config.yaml
train_examples: 15625
targets: ["voice"]
head_dim: 48
optimizer: "muon"
gradient_noise: 0.3
final_lr_fraction: 0.01
Rows from block 3, named by matrix and row number. Rows with one number belong to one attention dimension. Each number is 500 + 40 x the weight over its row's rms, rounded and kept within 0 to 999. All counts start at 0. Numbers have three digits each. After the name is the row's rms in percent of the matrix's.
# v: attention query, key and value (stacked) (model.blocks.3.attn.qkv.weight, 576x192, the v third), inputs 48-95
# proj: attention output (model.blocks.3.attn.proj.weight, 192x192, transposed), outputs 48-95
v.29 100:503497486477584506471543519449537431484488479560559497483525501521488419522494489546501464498426483455476573609513428490533531460531507513561511
v.30 097:460589546521483493446422533473530532578492419485529477575471518558558524529469500378604469510465505451520502498492556483529512470510500501452445
v.31 098:499541534571491461504485554500463510483523438581563517502555524550533548466515512481514506487478452481535507455508551455521494547555495563450506
v.32 098:504508497451452515552457493477518460502510511575470555482491506457544539538500447467408498481537440538608531513466462421575549526471494454487474
v.33 097:490484437472413497506451515490487511470529502509471528543426428475473465513560508507496522508511580493525507459481493515540496534455526492471502
v.34 106:509500540479483566515572484453536515485534541445482463531505485492549522534548462494557498507479492476451545555464436480501483493473490467540534
v.35 100:426457449470518531568518495519450499540483530542491545527500537528539507489540508536495510473441520535483522476509455560511531515516502573567461
v.36 106:518470451491540474483458449473405545551471356520509515519552509526542549548483534479435504544493498508504564583495453492529487481508481466535505
v.37 099:567505513468556472470542483542536469568574497531547491494453497535465537520464600554492448520494494490490596481499438435542437457504545479542417
v.38 112:473447468439531419432483486522404479516604488450498459532400428521506544503516520418502559481560483462517521511545464493535529497530439527508546
v.39 099:515555394485569504528518480518525515503467494481476492488473594460540482594514449465484495507527532490550517509461498512526512452476496495476460
v.40 093:537457443501482482508538574486463483575449503490506562488537522473520462553482478504569509443478461446539510478517556499536508525505445499474531
v.41 107:501460540524448521496515449455525548475504535514542445487519474530537545488463518443430546496507428492521443455505450524471550454558442484537510
v.42 089:446509548464449448421504429498512466549503539498567475493512533536534453469431548494472456467515518548498486488541458445505529523486523491495502
v.43 099:460489520512526457432524529483505428461486512531513436557551506537539504524471454567547506480426457562586497549541540506466453481474491588439514
v.44 099:547460455508481576442426485547591576511548480420503531473513520462507461521441485511516468462479530467438522465542485476502522480555421490476471
v.45 103:492474510525447512504546478488478477584486437472475472556496475583522504461547521475582491539485491467546465537520543534562496401459485558522523
v.46 091:503562473532510458429475511471518522493512551512529530472500475450500415525493484519529483470537539504479521490481544503497431524520558539585485
v.47 095:556515477501454510445552452523582515543527538528440559483482438538494490539480551498475395598489509489494511521508529379460525525489531532504447
v.48 094:520507475454510481548496468473438501445461389514485411516496528555552472496512536553504497442499490554423475497486524506483490545562499449509467
v.49 096:492497485501452517474419493491561445501460534453545506432510452498414488444536513524472506530451523538491545520502517592419442557493507451533488
v.50 096:528467503478471494430506506505494470531509517481483430504428488496495482459469466493457544493475521452493539557496478572517500388417384525477472
v.51 102:527498507496489513520491574497394539536513611542552487462499562488507463488520480447555467584511502483507552434520536475487456531515505509587493
v.52 097:530544456478441529497500509508406520505485505518470516487520482510500493581525556518556557467529504545441435556531491557517447548480472416562467
v.53 096:449454530510563529525514455475573487511492482533432534528451473486473542469446542487472518453586574412482468459498495520512494465552514478499441
v.54 099:499509504483400535481543486499455487502554491488490496463541511526441525442494507471422553454548617530416514494512542505490458484497541482408510
v.55 108:494485498455496496503539615579445503518484541506502554542580446480499433524485498590500528525462537479492459485500396466532539528515463471511531
v.56 115:496449457514547473525478487514478582525557553461464519530560540469466484528541453555559547441603560508516562453525504527527484527497529549570473
v.57 107:501509483459525546486483531466461462548525469552509537481544509466478477498538447464502518532486515534484466496478539542417564519565448506468424
v.58 104:426482498435493477576501559540549492522433458505557493460460572498472410459492477519532493470467426471566496464486538445463524501549520458444503
v.59 102:622396459501482459578524454543551535555486486456481518488553489507493481440524513550492524509491414492521529512482447530466469503492513539494488
v.60 094:517488483495577473548604533503464509519483529509446527420528472541508460516562467486522599514492447530544509488456451550458516547503467573563499
v.61 102:478563537506510532505534481541521516445501487466510484483503533492484529503489490543470440495409482478482496488495491499501485491470485569509487
v.62 108:534483467502612481513465525561522484507425484427508498414458524487456510527531499472554553484542533504506425524498564510475506570459462490532550
v.63 100:577510495501539542465503515458462516445512511502519543469566554468464504488506523568474545602474546527465502506503492552568538515459499568536526
v.64 098:511556490515563424471552489540487584449483480518506518556533468508542459516432499451497573512504485523517547484473448477591477442473520478523515
v.65 104:508537489483568513430526506548576487582520517510492524514430471520492524435525589561463519459489489491492485480551533481460520476506501478475543
v.66 099:465532482494539572528456517531553471551501460558437476469505525520486535475502532434459538563553566433542516513444431513511488540513434481415577
v.67 092:534507469576576523517455481423516506496469504515514491502429487522490471559496526506470486426562490517491517515492523575532538499511444517532554
v.68 096:462630481511472432412519544407563495550545471528486487541460513514399522448472477445486537509526529467456473512515520532485505577514554511524490
v.69 095:483477543431501543537546485428472444467510448475476504468500583449618534542517450521481518544535550542523498476592452463470468527559413532552503
v.70 098:500488481486539514541554505552588508476560531497494518447496544499518489502487422538483477556504451449490532518462537506481512549541495495506463
v.71 097:500534462509522481506437477591569591524558510475458508508532530426535474488575413495501490460552500521450497428552537412536498495538500474462508
v.72 109:589485500451553526557499496469465513475493459507500496538480503541560492471498499503523541533503506483494361498472485490463442478490572497518454
v.73 108:575418500523476509504468428574359427535509466499512514535562447505525473438506556485505491525487510514559498517540442529494515447500517543491542
v.74 096:562486551542441525502506501519558421492494498573448517505509572535482496518467459552573500505487512484498547489471571455536572472551547546513467
v.75 101:515415482524496480407467523488492541552415463434558493518530495428536461525449563499499561521531527509469535476444460482535460582430508509517502
v.76 112:467463511520509457525473432573466454490492561563525548485502567542534533566383495553569519498531465484501599550473446488577454552455586516449471
v.77 098:539531490464463493446441553445519514583473578472557466478524455477487464495482470451480506554497557445484500563499460425469540522424523475544562
v.78 104:524485486590486453507534541579471542504552503461511511512509477484575559404457519527509499481483388535510492471469524493516469492530490499492462
v.79 094:479524436415504540449439384558493493476559530508502550512546495565462539498448511543496462514530551552475445502418480514561514497507516499542487
v.80 090:476546430545477487535560491519557477468422496539511536545570504501539516444517553513499528498481466465494548478546549490509564528489519450550523
v.81 108:557504472530461526463571481529490534433477457558494480487481467467527530493444437566476473551467524482436435478554487523539494509535531490521538
v.82 105:437503558475491497546530480564551556541481476506497539525483498516491557473523500483506489552535488465489526553538511525503482464532462492472496
v.83 091:406486560466487485476498486476528521521509433531415569528521565544520471518553487492548533453539573499499488457520543535561534502511485512506427
v.84 093:518511538532480538422486482413495513590462448473473496442441450469523497493505523463527469450537553465502491500491493490488495461505484558474525
v.85 098:418474487438524441421516537496530481519451468484585393511484535597523498501514439535490492463584447475427469515536507519497435472513506537533583
v.86 096:520542518508535505573450484521416500489533513479497500526495453519490454479479511546486450509479545558530538460572529503492466534558529505459448
v.87 094:451499526534460440489500512576461522446525544414465518519455507472469493519466475561535506482608519490576528523439533523536553532526444538442486
v.88 094:499514502513530512435503527529453481492533554520469420517471514442448489484529491575618449550468430429479482495472472579464461446521492441528487
v.89 097:430399494474522491517513552415458477573573445445468511470574507457454565497419515551483548484558565504468441533529523504512512484546544512485591
v.90 093:534529564416494492502460540547462486458427489446522523477488544461465520437472491546469491548480536545454461604589493453385498523475532500492432
v.91 100:460494477537507528535485495533415498541527442478482496410528509538485473489496482460432495502556526473605522489517562592508483535545508536467554
v.92 101:448537526500516553516527563509498539517477467483418515448514443498423522477520482499484493480491498555466459571514417472482527511483478490534559
v.93 092:485496507379454429556502557534526446550521493459548487452479459483503523533427537445497511531475456468534587495513567528481556513532433551554480
v.94 099:507469451485524485518525569489485507531493449412474590509507516468500473563507467508542557501445447515508489566490449470523532497520521511620566
v.95 095:439486539465542549521550514534446469489486510456505475448473452442490495490445491491534445560414488487477542518408526493516521570384517495532480
v.96 098:492533505537491400502559482474505467513575444525493507534505501493541488438519552533564495531474527527527515496534451573479540425488557475479462
v.97 095:417574531537530514540592430540525526449528523530509472538497477432465485444574550506431553548511453477518514481520515474555503442480513441468510
v.98 102:495461480452581532456455555480503494418548502488428528563581519567486497470500545508455489490561441534449514506472473505445500499490473487483415
v.99 098:584447506548544492483440429563499505529420531497483496535509468476432493494528511581446521427461499468458452581511526509458479505514562548502488
v.100 097:556500469450585449572574545496509473491578470536524523525476555436446487545505473548511488595516547427483475543432543534493469491491555452516483
v.101 105:493611564494487477447473531496442473503485437474525608526464485436518546533467557486468468514515513482525429500466509535478526477525424468508510
v.102 096:514546466477466556542491532545509523467391437481492487506531435503463560479496562388535534518520444524520519497459525439480468489523491563535468
v.103 095:528439495526530513553461478493546525459483497534465520529483478558474476491491452501454474511448414539452524573487500515568543588492426444465486
v.104 095:496483415544514463486495489461540476499493481472533471498479500463506484516522475504539471537477493509572530464491414478508480444477460529516496
v.105 105:538491529529517586528489452436528460471509465502530468528524416467516491497533506449470485504503487519454564518492455459445503514501478553438515
v.106 106:498440623525591474437508573543508514561471496483513456445512531538479438528456511488474536546569461534506446543507504608521487417512552503551624
v.107 107:517533564483545498512424532514574528467505539587470451491465490534516470484463459553507425512394456515517522476521515499533445536508524517495513
v.108 100:403458485483494454510484517489508553500579501468527559502475531504485502524512534490454487524481450543477558521492463523511491499538534447508543
v.109 091:482511509519576539515494522487426472462534538510485506540561544504429468510519479568495420487554560499471522527584522548479468466522409495485518
v.110 094:541575514526501521525495534546506450508458535470488502490520498576545420452512556497505526525494483456442559492531634501496530545456533449495481
v.111 109:451562480586493504492486551504491478512524434496476432463439464473446536549475546570515534508410499496539522528447446514423461473466519498471506
v.112 097:540470529526516530480509501536572523479485448538558546497518483575485452520418441479537501539497480478498547536470481472510519496513516481531510
v.113 099:490537517538484550564493500518517478467545459566496472453434517520549518482533441443511537527518488518459592499458541494528461460476501507469462
v.114 099:442493551501489584495402513520531485484485466483505566536516483544422578466487603511470550504458519504458509538457480532429528544498407516496457
v.115 103:597528478451535462589532475517421551569499428447499426494548492496511477470551498517453477462531444478555489470558510510490479474500496515497505
v.116 094:523450448468470452466536451556483487452496477429446470472460490541395519501496432534456505522505503503529482466556529463532481462432498478518465
v.117 109:399446473455481511498488524475456466465559530470498503423492441527510479437482470503472619505457510503475509520465471517504492468509531508500469
v.118 103:493443466572498565518543503527497508521576499432581486535483577544489469452499506536457543401509501456441509519518492500472461458518486430541532
v.119 092:515518458573578534500536447503485514440491491479464514481463503479422425474477534500534450450501565462443441583461558428470503515511514552498594
v.120 096:533527514464511477520507505509415436573539524448447476521527511495540475504529544515532501447527428496588549506487457450496480520503491442504510
v.121 101:537472600521462497449548466512500462542522497516455438465447394444495503448477532482454527563455533481591494477590429415455474455501512528479483
v.122 104:556576514490497569506524467509497547539558492496470420525462460532451516449475477509491553544491495478508558559500438461545530539486527466514504
v.123 097:475494549531504468595481477530544496474438472568478565485411551560505466472485428373504572480423541495538527546545490462445487484503532575442504
v.124 102:522524492499432576450507463455511548503432477475484396471556519487440570542536495468508516504472472474545480465451447452509520492459476488491466
v.125 095:495521508467554462481535576439453488487535467446475432538438497512533483475488486478613503502444549441498518529466498481502537427445476445481533
v.126 096:462528531558493520536576476436490496504483489499485496560449482518455477447497507475540495568593538488528461574518489510519483536495536484519484
v.127 097:516548464507508476451467518485454472518389507488505560517461580467548420490426505493531534492474479543535583521510459498513474490470482550425513
v.128 097:499497424497573555461482528569523555537549494527564437501464482405512514497465485532572517409487504461473598469481365449492507517473529505582514
v.129 096:494475597515477455512463550487535486427471504508504501455521472486460541518475510586545456543447472532483524437599535586506534556527436498519478
v.130 095:459467498497495447481525548577491490498485536489575519468468499548444414487485509505494547460451497500466540420486523516460464455492476576473510
v.131 095:443513447414515498472512440463511538411503412507540526532453469525501508485472468469456471518519499498386479596491466452470563470508526502480489
v.132 099:418500465498521401468542565528449496480565522498494511486468472519477523508522508509535465471449572482526486462459491412484458545560507485550538
v.133 109:491468472510530515504508444527544513536515459507457523544529540489500550489540515551473467525568442473507428415575504489438459462568487560557456
v.134 095:505534466509511504492501488474483503509429483555523514590476522520516514550511534426485489574463503575492478514470442468476472540491470467406425
v.135 106:516472464541472505543468475576561526558555504433451463477464531485509529529518475536432478434454524478471484585472518425489476499486458512555432
v.136 099:464452471533438518455495548563544514484504485485502517477489556472527500479521551451539462501446517485565497574442454508538472511430515538478559
v.137 090:506511519526544554493533499456527454504448483519477475497557522447517445514487580494536480485471497464461479484520541465509505442517478484549495
v.138 100:585450456507495530530497494514526449490523530465505460494565540519481433516493526418429534532502489446499434489460544495484512533473475535440509
v.139 100:513503494513521505491549527522475507515503532587544493467486503504399534526497559492471482431534486477541488564520524537450468514542531514493495
v.140 104:561501514498427479496499464433493525496498556496482524491422456503431406464502418474542522440451539553524477507497526447540495525424481481445420
v.141 097:551465481552520546438469546489505524467580462513508456592497492473498545503516458541521599502485503440443566489496502523533452392521505500497497
v.142 100:433515528448511517552552505454479476515490524490451540467445519459519524555446544482612490554498522456555500458501507450491516578425559556459469
v.143 099:442507459477466475473553394493523444517445492557430540467478519532447489482477520516515543542486501474479467560527423471473496511543531555556434
v.144 097:450495519465562404588518513523534508479536493521510511520545542430600468449435456450456493549484496493569467462472524608513523437517519358541460
v.145 099:516459483450536499490537410513512502468468542518583561538537585501543478425507540543538472446504502463451462509489506543502482596476504485503479
v.146 092:595509494449483474498539509542503516450501500459422492520506492496492533479501557528469500490510537481464510484451456489494506472512459486500483
v.147 097:489431489544527451528536427508496453537552549515489555475515494503507454496501470516493482538440464510594592494516522516445467429602521512455462
v.148 099:510565453464514550515401535466606501533517510544512505445510486485490458551553572493476473594509507504532456527489545492446482516539458521461495
v.149 095:520514566518507493504467504463468528468482499443486502514493527482492546436506444462533471528541464477553499482553521478501471491461437540527462
v.150 099:450479460514508535547422526437515462455475452516526507487483475479487484422565527497474539538527481552420598449520535441550482508548505529469543
v.151 099:513475529560484497565509509551506555498496502473515495435589458503488524537459519457513443508571477530389546514544513479517575523478508517496468
v.152 109:568507547461477534516494469501483497563493484524493449576519476531507504500539486517587543516515525518481469441462566502581580485470474464544573
proj.29 098:505524419454442424509488506515510427442575535550504538546545507501499493537448521533469515489570463528472493552487437586579482495504488539517447
proj.30 096:541475475506515527484533532511565506464478504458522584475557496469552475482584563520544509480476417451522481529410454490482460492507527515500562
proj.31 092:517483478494505446470535568523533428526499532478459528526524561419561497553515562505519472475476441561524499536479459485543505450508478447488494
proj.32 099:575545498456451519471501514516530453450577527415514568451458565453456493424482487560509546561449538560489492463514496549456520419538505440499549
proj.33 101:402481455545551473553451453481491421483530493464557499503486470442505561445413484506471410524493532537471499489496436571443565480499585507442484
proj.34 104:443499493475516455530509580440500462497518520514548513540465476478538486495480570554518471544493477503448495498543556545543459506464470531512512
proj.35 093:515531567430475527509499437502507492423526519509577499467415538525505491454524378526491478529453510531471518520490474505509485501460519456524529
proj.36 102:507463495496524568542477474523516572529560501498459510487531484499518475470515477523474518523432517519501520474538496516482438472522551379485467
proj.37 107:546521492541498434516502525418521515509516549515493469518479547459499471454537539447530481573571485574519479500457548497489567447589529547598553
proj.38 102:481424548595500506436564547475493475467398536483458489464513548434514496516511497516509461489487503461479526515488492525512486482433494502529487
proj.39 095:549507534438426454451488509500485532498433463514496490525486449526453488510385523548521472446474512451448477530479533517485558510586526506412496
proj.40 097:559544485535454534500426567521500563434572527473466497503468575508545566575484444526514512544431523430445484484538605463490493438413517444498480
proj.41 100:543510504496446490542450489482439432541517503530500546534497507461550514570550544510554541548498503475466550581457449592515445475527482525545475
proj.42 102:495484481430494434553499523528428471465501454485530512570445570459407510470536511579519543454459499427519494465591526510456508520473486550495545
proj.43 096:605474470492496542429483530462542428487504457448444532533520492484490412606538594468456545513529448505441460456403447394564466475541489481515533
proj.44 096:432487421443534498500479492535479471513495486521455495572461545574496486513543476515509501575552403474515519442512495504536549505459501510490485
proj.45 115:514526446508460466583486511492583504471477480496630484446506541531429496503492518498484517507453488545456484511502455458548585531506483539481555
proj.46 108:509592501543549529531575518468447458483555421583422432484457504527472491485506446480499511479416534495555504512502556495522459549524577523519515
proj.47 100:452525516382459468523501487514519524537555507455503550516508418513502474451516523533501522551471532532457461495472487478463474541465501437565542
proj.48 107:537526440514476483486488460576482447542488477446439536522465471511539530518509530541496495503464517468441576514485486486530532469519522513505571
proj.49 105:488485499445513538538569503520453466538517497441500448548553435463464455480505514489439444514521496465509514473456516521490502525499513418478464
proj.50 095:474506470507530491421582484530497431487560524514465515509484498484508442471532482499511496562473440478512529530574484490451496490507536485478559
proj.51 099:488511514544493455541551492535497429521484486523504524552513537463613464474530505464469518435479507527528459461485506517485527491504532512558485
proj.52 101:489585509503516465527449517547546492503456472443432524489452487460494470426514508545525482506512496492494498520422437572550497561514496450563497
proj.53 097:413497574491524514536456474428469476496476522536491438512487485536470432532523482549550501421513495486515546544450523508471490504518504541510478
proj.54 092:492515500505466468466491526485482477491508493468425500490526546488551524499545554511467480522524540550507492394491535474469433397581482524590447
proj.55 099:500493460420459562451411438508481476458521476549542484508471554457561472485497479477474571483510482468572503446454503506483496553447531486565546
proj.56 101:503509558522512521501457475575478522462546495570555459561552470548512528461503460488497453456499559481530540537460453568497515561552516567496520
proj.57 100:519535454462511498494557477509531477463486518566500577479515498474472559467522507491532506533453487540470541469453452458513436539522562428443528
proj.58 100:510419491517468539496450440547487505446592451508519471528478483451504515443455484536516523478536532509503506510417408532519520500596481470541517
proj.59 097:596479443495504513512557505463534533506508542522537497521494505496534447507490477531550509481510441471478506473518547470514523462481524487562556
proj.60 098:576475529552516489495534478577555532566485484407559545549509506455528584523490523543547537592470479554527478506512533507491457540506491544407508
proj.61 102:515582506542475426586558508569583577455490588512458486409520514509503534509459496481438454490512517491479493551504481508564451510539524513488514
proj.62 096:562421419483487522479503547538505561541483486513545522515482460503546519431534444428493505501563491480500502516452557430457494507466583521374485
proj.63 100:484508511451442404508484536534538580475527494477581550488505458459465502509447479409440546515533502485545459474470502461503458485537527521450496
proj.64 107:450569462524477481517513412478523464556525537511465507490541537506421521458535532553451490532496507444503548486500498509521502469417470527499477
proj.65 107:551538461502543429553452418576534499490462510507513505607534522528533436502445508527560498489491469530522480441440477532450540516501523480538510
proj.66 096:436450506487515471488494527474570521538444468525511535451496581509501461564544517560496541545558432498476558470468494463565516468474525537483537
proj.67 093:588533441406511492537516478454468537450606543577478480447475483486543481505521529590543525422492454474497527555543485550530464454483505454506551
proj.68 102:477505501522525466446458471478518508477520524458538456504492510509504524517495509435465466523518475407478499456500478540528547469505517422481465
proj.69 104:496530481465493472474537504531491485492537470439419433545464550581475525445585523494495480503515500569520467522536514500486524483480487469509589
proj.70 105:496464498513461493419487449479492406509505442493476429515576499462432524499470507410494561487497527514488508480482507551491524460386477433470489
proj.71 097:566537503502537449490499471509466525514495536549462496508521487569465569549545481447543474458515428586526471417469493532513483461508435477478540
proj.72 101:503511536547560428462524388501439537526484404516454542475523533525420547491542591461532418507572467486531547471500490529476461488517528465516475
proj.73 098:511550535509504535449529577507525541531549441503480498556538549483457498490543425537541482541485559516482505500439490469447610482468486567541407
proj.74 089:476516471525515488432481425490479522484540510439549489438465531544535517452476572421411450536487504506494460497437520490509512501485425476485416
proj.75 101:521478548486560506535505539500486492510550492485525522527566569473454480485483481476553462474489543474544542482428487441461477426449444558554448
proj.76 087:456529488536514464443476469344512529488475491488528496515494525509470514481460569562507493471524498538590472518542459539442565451581440500496505
proj.77 106:509485535556486484498509522490508551491534512528514568543512527463419478533571539520514555522512455497479519516427512507535523435425479464495475
proj.78 099:539557466534494466527507447482567489472488544483515525490495480445469571518497480497504487468468479437450389495516529484496522540492490456473482
proj.79 102:535529496462560478472504507491501480496513444489523510509483483484480506507533493546452459451506543480512432459505458511430496512558504438465485
proj.80 089:575542458559454421503560564470469534431519538545446575507475534480551603523515511544499503570508520501459451503591487503478524461463469491542466
proj.81 102:526484571503510587463531509465470522488495451525465521476561540526535504422546508504481456531505509526530441522537476538461540445501477566521502
proj.82 107:502505472518494502438498515429461475514565462535473444537514544476481436490444518462448480475498513562551517469487537435568540574465538539457490
proj.83 097:465509509534536472412498529506517488431540498493470501503504554410566462467542478569508471500476498555450487488532506503528547520543480581476551
proj.84 107:494559504459509528528481484507521606499568540542497464551487516464530455432458619483519505527476492506483504549514515523467510536464489505481460
proj.85 095:475499484492566484461544478499510515534510438532507480536558550540501469484376587464460457505450461482509595496486497476517538535544453436567505
proj.86 105:435552553559462519511498495550496538519503495451487441497484548462495493497497509508482553500505492476548422487489498526467481563523526483531593
proj.87 105:541437570510496517491534554493482508544491531436557537548568457527502443556475474505521517500536537491425537470405490510507550464503479457454557
proj.88 092:539565463456492446461471524477424493573528466528395445479482532459541481581458487544476530514487411503513529509483442532493534497529556534537481
proj.89 104:500509462497450581510457467472400535476421536519548406492549529426462516513598523498567531451511449507481483536495475472451487460501447487509563
proj.90 093:470563451545540564600525484443398499490522499521504437463479549505540531432526493543491468422483423518507481523533469485531480541543491487421486
proj.91 097:493443516497530487536496504572489504423511492466514422509585461509460509566495526480500487455545489495523572518537504550479463459503552546464466
proj.92 100:504613483495514476487516441513484527491569493502475452507524515537502568452519583567493500435467509527518525489566471491495534506546491522538519
proj.93 099:511479521526456535469449564566533497439507527525510571484518490514586561506474427497490537549557495554520434458480530469522512519452489504506488
proj.94 102:550510471532490547442480489424547503512428484497512531477534452487495550437510481454546528472496464479498502523525542564474459469509532470534475
proj.95 097:450571486491473510476545512520548552440526502540476514479543421576479549534521483506463528538546493546486559561491497554556474522530527497519451
proj.96 099:576516599477503508512594507524493531455543445438484471530481527478490450487487465494482496500545495457555535466503486444539505510479518489504551
proj.97 103:478505516471527551529458535498541497482552532442500429525488543503481499577493465460480495563515571455511476453532447492528569432518515515427482
proj.98 090:492502547496539470540528505482476519463496436513511501526464484512446539493510457558440543420467533464523551449483490505508489462506522488490586
proj.99 097:531439516478411554449591478487464432513491476457519593639569497570467565498444504484498458562454492512448438567454535440471579499472445432495493
proj.100 104:538568447505496594481416518475518572505433505487509426498519510499492474440492529464477540552484523516465466447503475559526486469433493558518519
proj.101 102:481582469514538537493545473503416480607489506517546471502474497562535504490503515466551558505462445508501472481434504496515479523479473525530531
proj.102 105:510472450481469529534481508537511486500490496508558477468524504449559447520465517482467496467566512492548512551438538439547507495474537488480467
proj.103 094:454540520459506484553477448513491524468538500485415522462561506471533468508461561524470480522454519478499499492546527505476478515439452446480534
proj.104 100:476491472498466561533466476516577574470473500477502492473522484542465494499493407534576518480542512416487549413468517503560491542512487487556476
proj.105 109:506439514467585488472515474461523501432572528480463577506468428531528462498460564492459514527553469406582556517549541539501508497491596541538567
proj.106 095:447537488496520469528549489521548549448421501491517415484526486490476493427552496524534509513497508530493488570510543461448528456497536588481482
proj.107 100:433552521496457519479499500473468551488460475570557510544541477495545362418476467504457442500495475522479491490547465507561491616515537557463518
proj.108 105:537441535470521483461569521494499512529469491526511583529463541477527492485463492478521468517492491462476462512554487519554537487530456429508481
proj.109 100:541507551521523562433567491531484484563587527547499438474529532490503547451445466467506521471488509516513496490540567479480533466481566500526496
proj.110 106:441554589457483524529533552487453506440450553450520482582506512514537537608459534463470443598472523520528551499525493532531484489558523530529518
proj.111 098:430542451429509439483518465509527502528499534501500424461499526541451496530494523486444487509536480501538488495586516534499565515505524495554565
proj.112 099:571522523487499534532446502461545514499555493614478538577483510459457509536509478481503433519490525524563448440517491556528488513516551479430500
proj.113 095:436434551510501492476501500553457463467562528567544562505578576508481494522516592547540503461522482478522489522485464537530503511583509519510501
proj.114 101:452507496511553512492470454587500446505559522438416519502561500490564486530552511526495464473544494570534507471499515485555522489588495509507497
proj.115 097:578539463488578504515503551441525482537491503532471444521511496521532532500481507482543533461452567530490528474493534522467486544559496579419417
proj.116 089:505493464479495492538575535552534520500471510561467513453496429529517495516478511487478464484474521569482447452564493521493457471515478515492551
proj.117 096:491467518477491539488479533479502524465465514502460524484518510609473534508496497498492470503488476440527578491450533481425466414509503519500420
proj.118 099:551521517538489546443465459496504530479474565474534495440565507471572501534480550495503593476517499476582443494529494457545504502514435484508524
proj.119 095:503526546484567489459568513606497533501523549538541477478473492531413513495531406476459495485461549500581518520522522523496460547536486507499456
proj.120 103:470477488489498511446474519476555536486482502516447581513526484510520518477491507461442521489528464532489415481533479572510488460500484492512506
proj.121 104:535462454521542574502522463503440489483526489526549534461475579504501538475453478579499505432505444543500543546504500512491446544430504513546518
proj.122 098:455515538497462462456412470483500520505558578539509510581543499505543439500500447508468439487478500529501572461528510522449453454449505566555527
proj.123 097:540525440485558525493479473465476536472541464509491517450512495564487480546445455501509554580490578572463436481519527522538521550515565456470495
proj.124 106:458444524478464529624495529494534549416455524484493583466531417533488507549471544509464476432479442504596409529498520453562464516530488515458507
proj.125 100:480482568540463566603473463458601476574494488459470485480463508473497515527542502470509535473428531456486387420506532496436507515469480547486477
proj.126 106:442502514464467479471547520534530508591484488479492469472460520444420464561567522503511452572513489527425444483519470467554494520462496519569480
proj.127 099:524532505466563502451442469518470469509539481454465545504492578528456529491486531527473526454464554470477522586576529506537468485504467469497563
proj.128 097:502467452479518462474470487484503441518469523481506516497458482486577527433464476449526547521534521464477401520568464522523511518464413436429529
proj.129 094:529432484510492523520509490536473450464503453510505552525509492495479527422563524533511512583518547527456566422531502437549457590540479454513489
proj.130 094:516536503485478467486418539579464501490495537466531489563460514512505596540493505463534568468521491558478524469489494572483453613544517520476507
proj.131 102:493508501468548479489430507541495464529557561518450474521510465526457479533550516474507484509585557557522477568556561500476470552492513544527447
proj.132 097:435465534509517513530522497498504493447434548423480416486561507498482504491567443481452494493488524499472508502563530415561455566447458512446490
proj.133 100:393513594511518475485529425500445455463463497536500462534516532425506495495451519467578483473573504476494508493461500475490487514534531492530601
proj.134 101:534471527575414477489394521541551535428462486439476544516541513512448515447453519501610434461554491474534507430512553504469526463506489525485508
proj.135 094:407475497446566497508553529485553538454502535474515496542536499566484472479488514534517520541540473502558491421505520521516527462499495435435521
proj.136 105:456449509492495433473546498476466490537505569491462509506542400524437463534559495541445480447497454514550497519514548534538514494493493537419490
proj.137 094:494526379514519467454546524470455572590553464571489518476471468495534538486506529504489486479524488475551502491481483496538481529457541456499532
proj.138 114:467453561549459523470507529372518611489466608465490465524480512556477404474433506538489453450502512479447484471496513494505459541457525556490518
proj.139 095:497545526496530508557463473508552570561530582412428515490527482520451501480473502478504491467562520499443501512500443481438485485457570495504563
proj.140 099:485474488524498516456438490489477535517496393473523466469478501494557544581468501461456533490515471493456473475500501561550579496502555469461517
proj.141 103:496516474519550435451557578368555435495545529487468475478533437478514480565517509531521477499500506429490489521491415478541437553463489544484471
proj.142 108:515464542554460528486562515515475519475594494504455508551526528431506470553483440544528526533547545465500474565449474440522473528557517518522582
proj.143 100:465472515438482482501448509493492552506500510485476471449516485573561433563547534573418465543518445486531504447471446494498489542523493513475454
proj.144 098:454546504524499488450454458508530527514480520520457552515542431456540506523550583509473521521528529422510580456524532573509516495590542420460529
proj.145 106:516443441498525444542558510594477501540531418512557489495497414530558497441538469457542519572440570428600505506522458496528510513489484476516496
proj.146 104:505506525496478504479490406560553504485455562508552484535555512468506492447530471538517511503527499517490471555492527583511466469567485532569460
proj.147 099:529493495549526551552497493430471584511465454449561456509546505461481507483505447520520528521524535501492394513462510534532489505514480495538523
proj.148 098:488543432469543435509503426496548545439503492489550530483509532422502520534543517499517500523522491522468595412457513529504497545469473407502507
proj.149 097:542481491501491508540464510459576457446518496503539471487437457466552441519520479468527529516492506514600518482510486476447549513537564448467467
proj.150 094:438516462506536432534482527529537452528521513518464518490511521504514548509553511494559501517495535466479419503444536522498470448469512521447554
proj.151 098:521491458545471426562511517525490548498533599490543467482474498534480548548487496434496547441510467556423493490522448487555553529498492552534525
proj.152 099:481483498482506559501474435551526430549501523539560497471525509483395466491485500545495499542515497505560511544498478533467491532488542484564465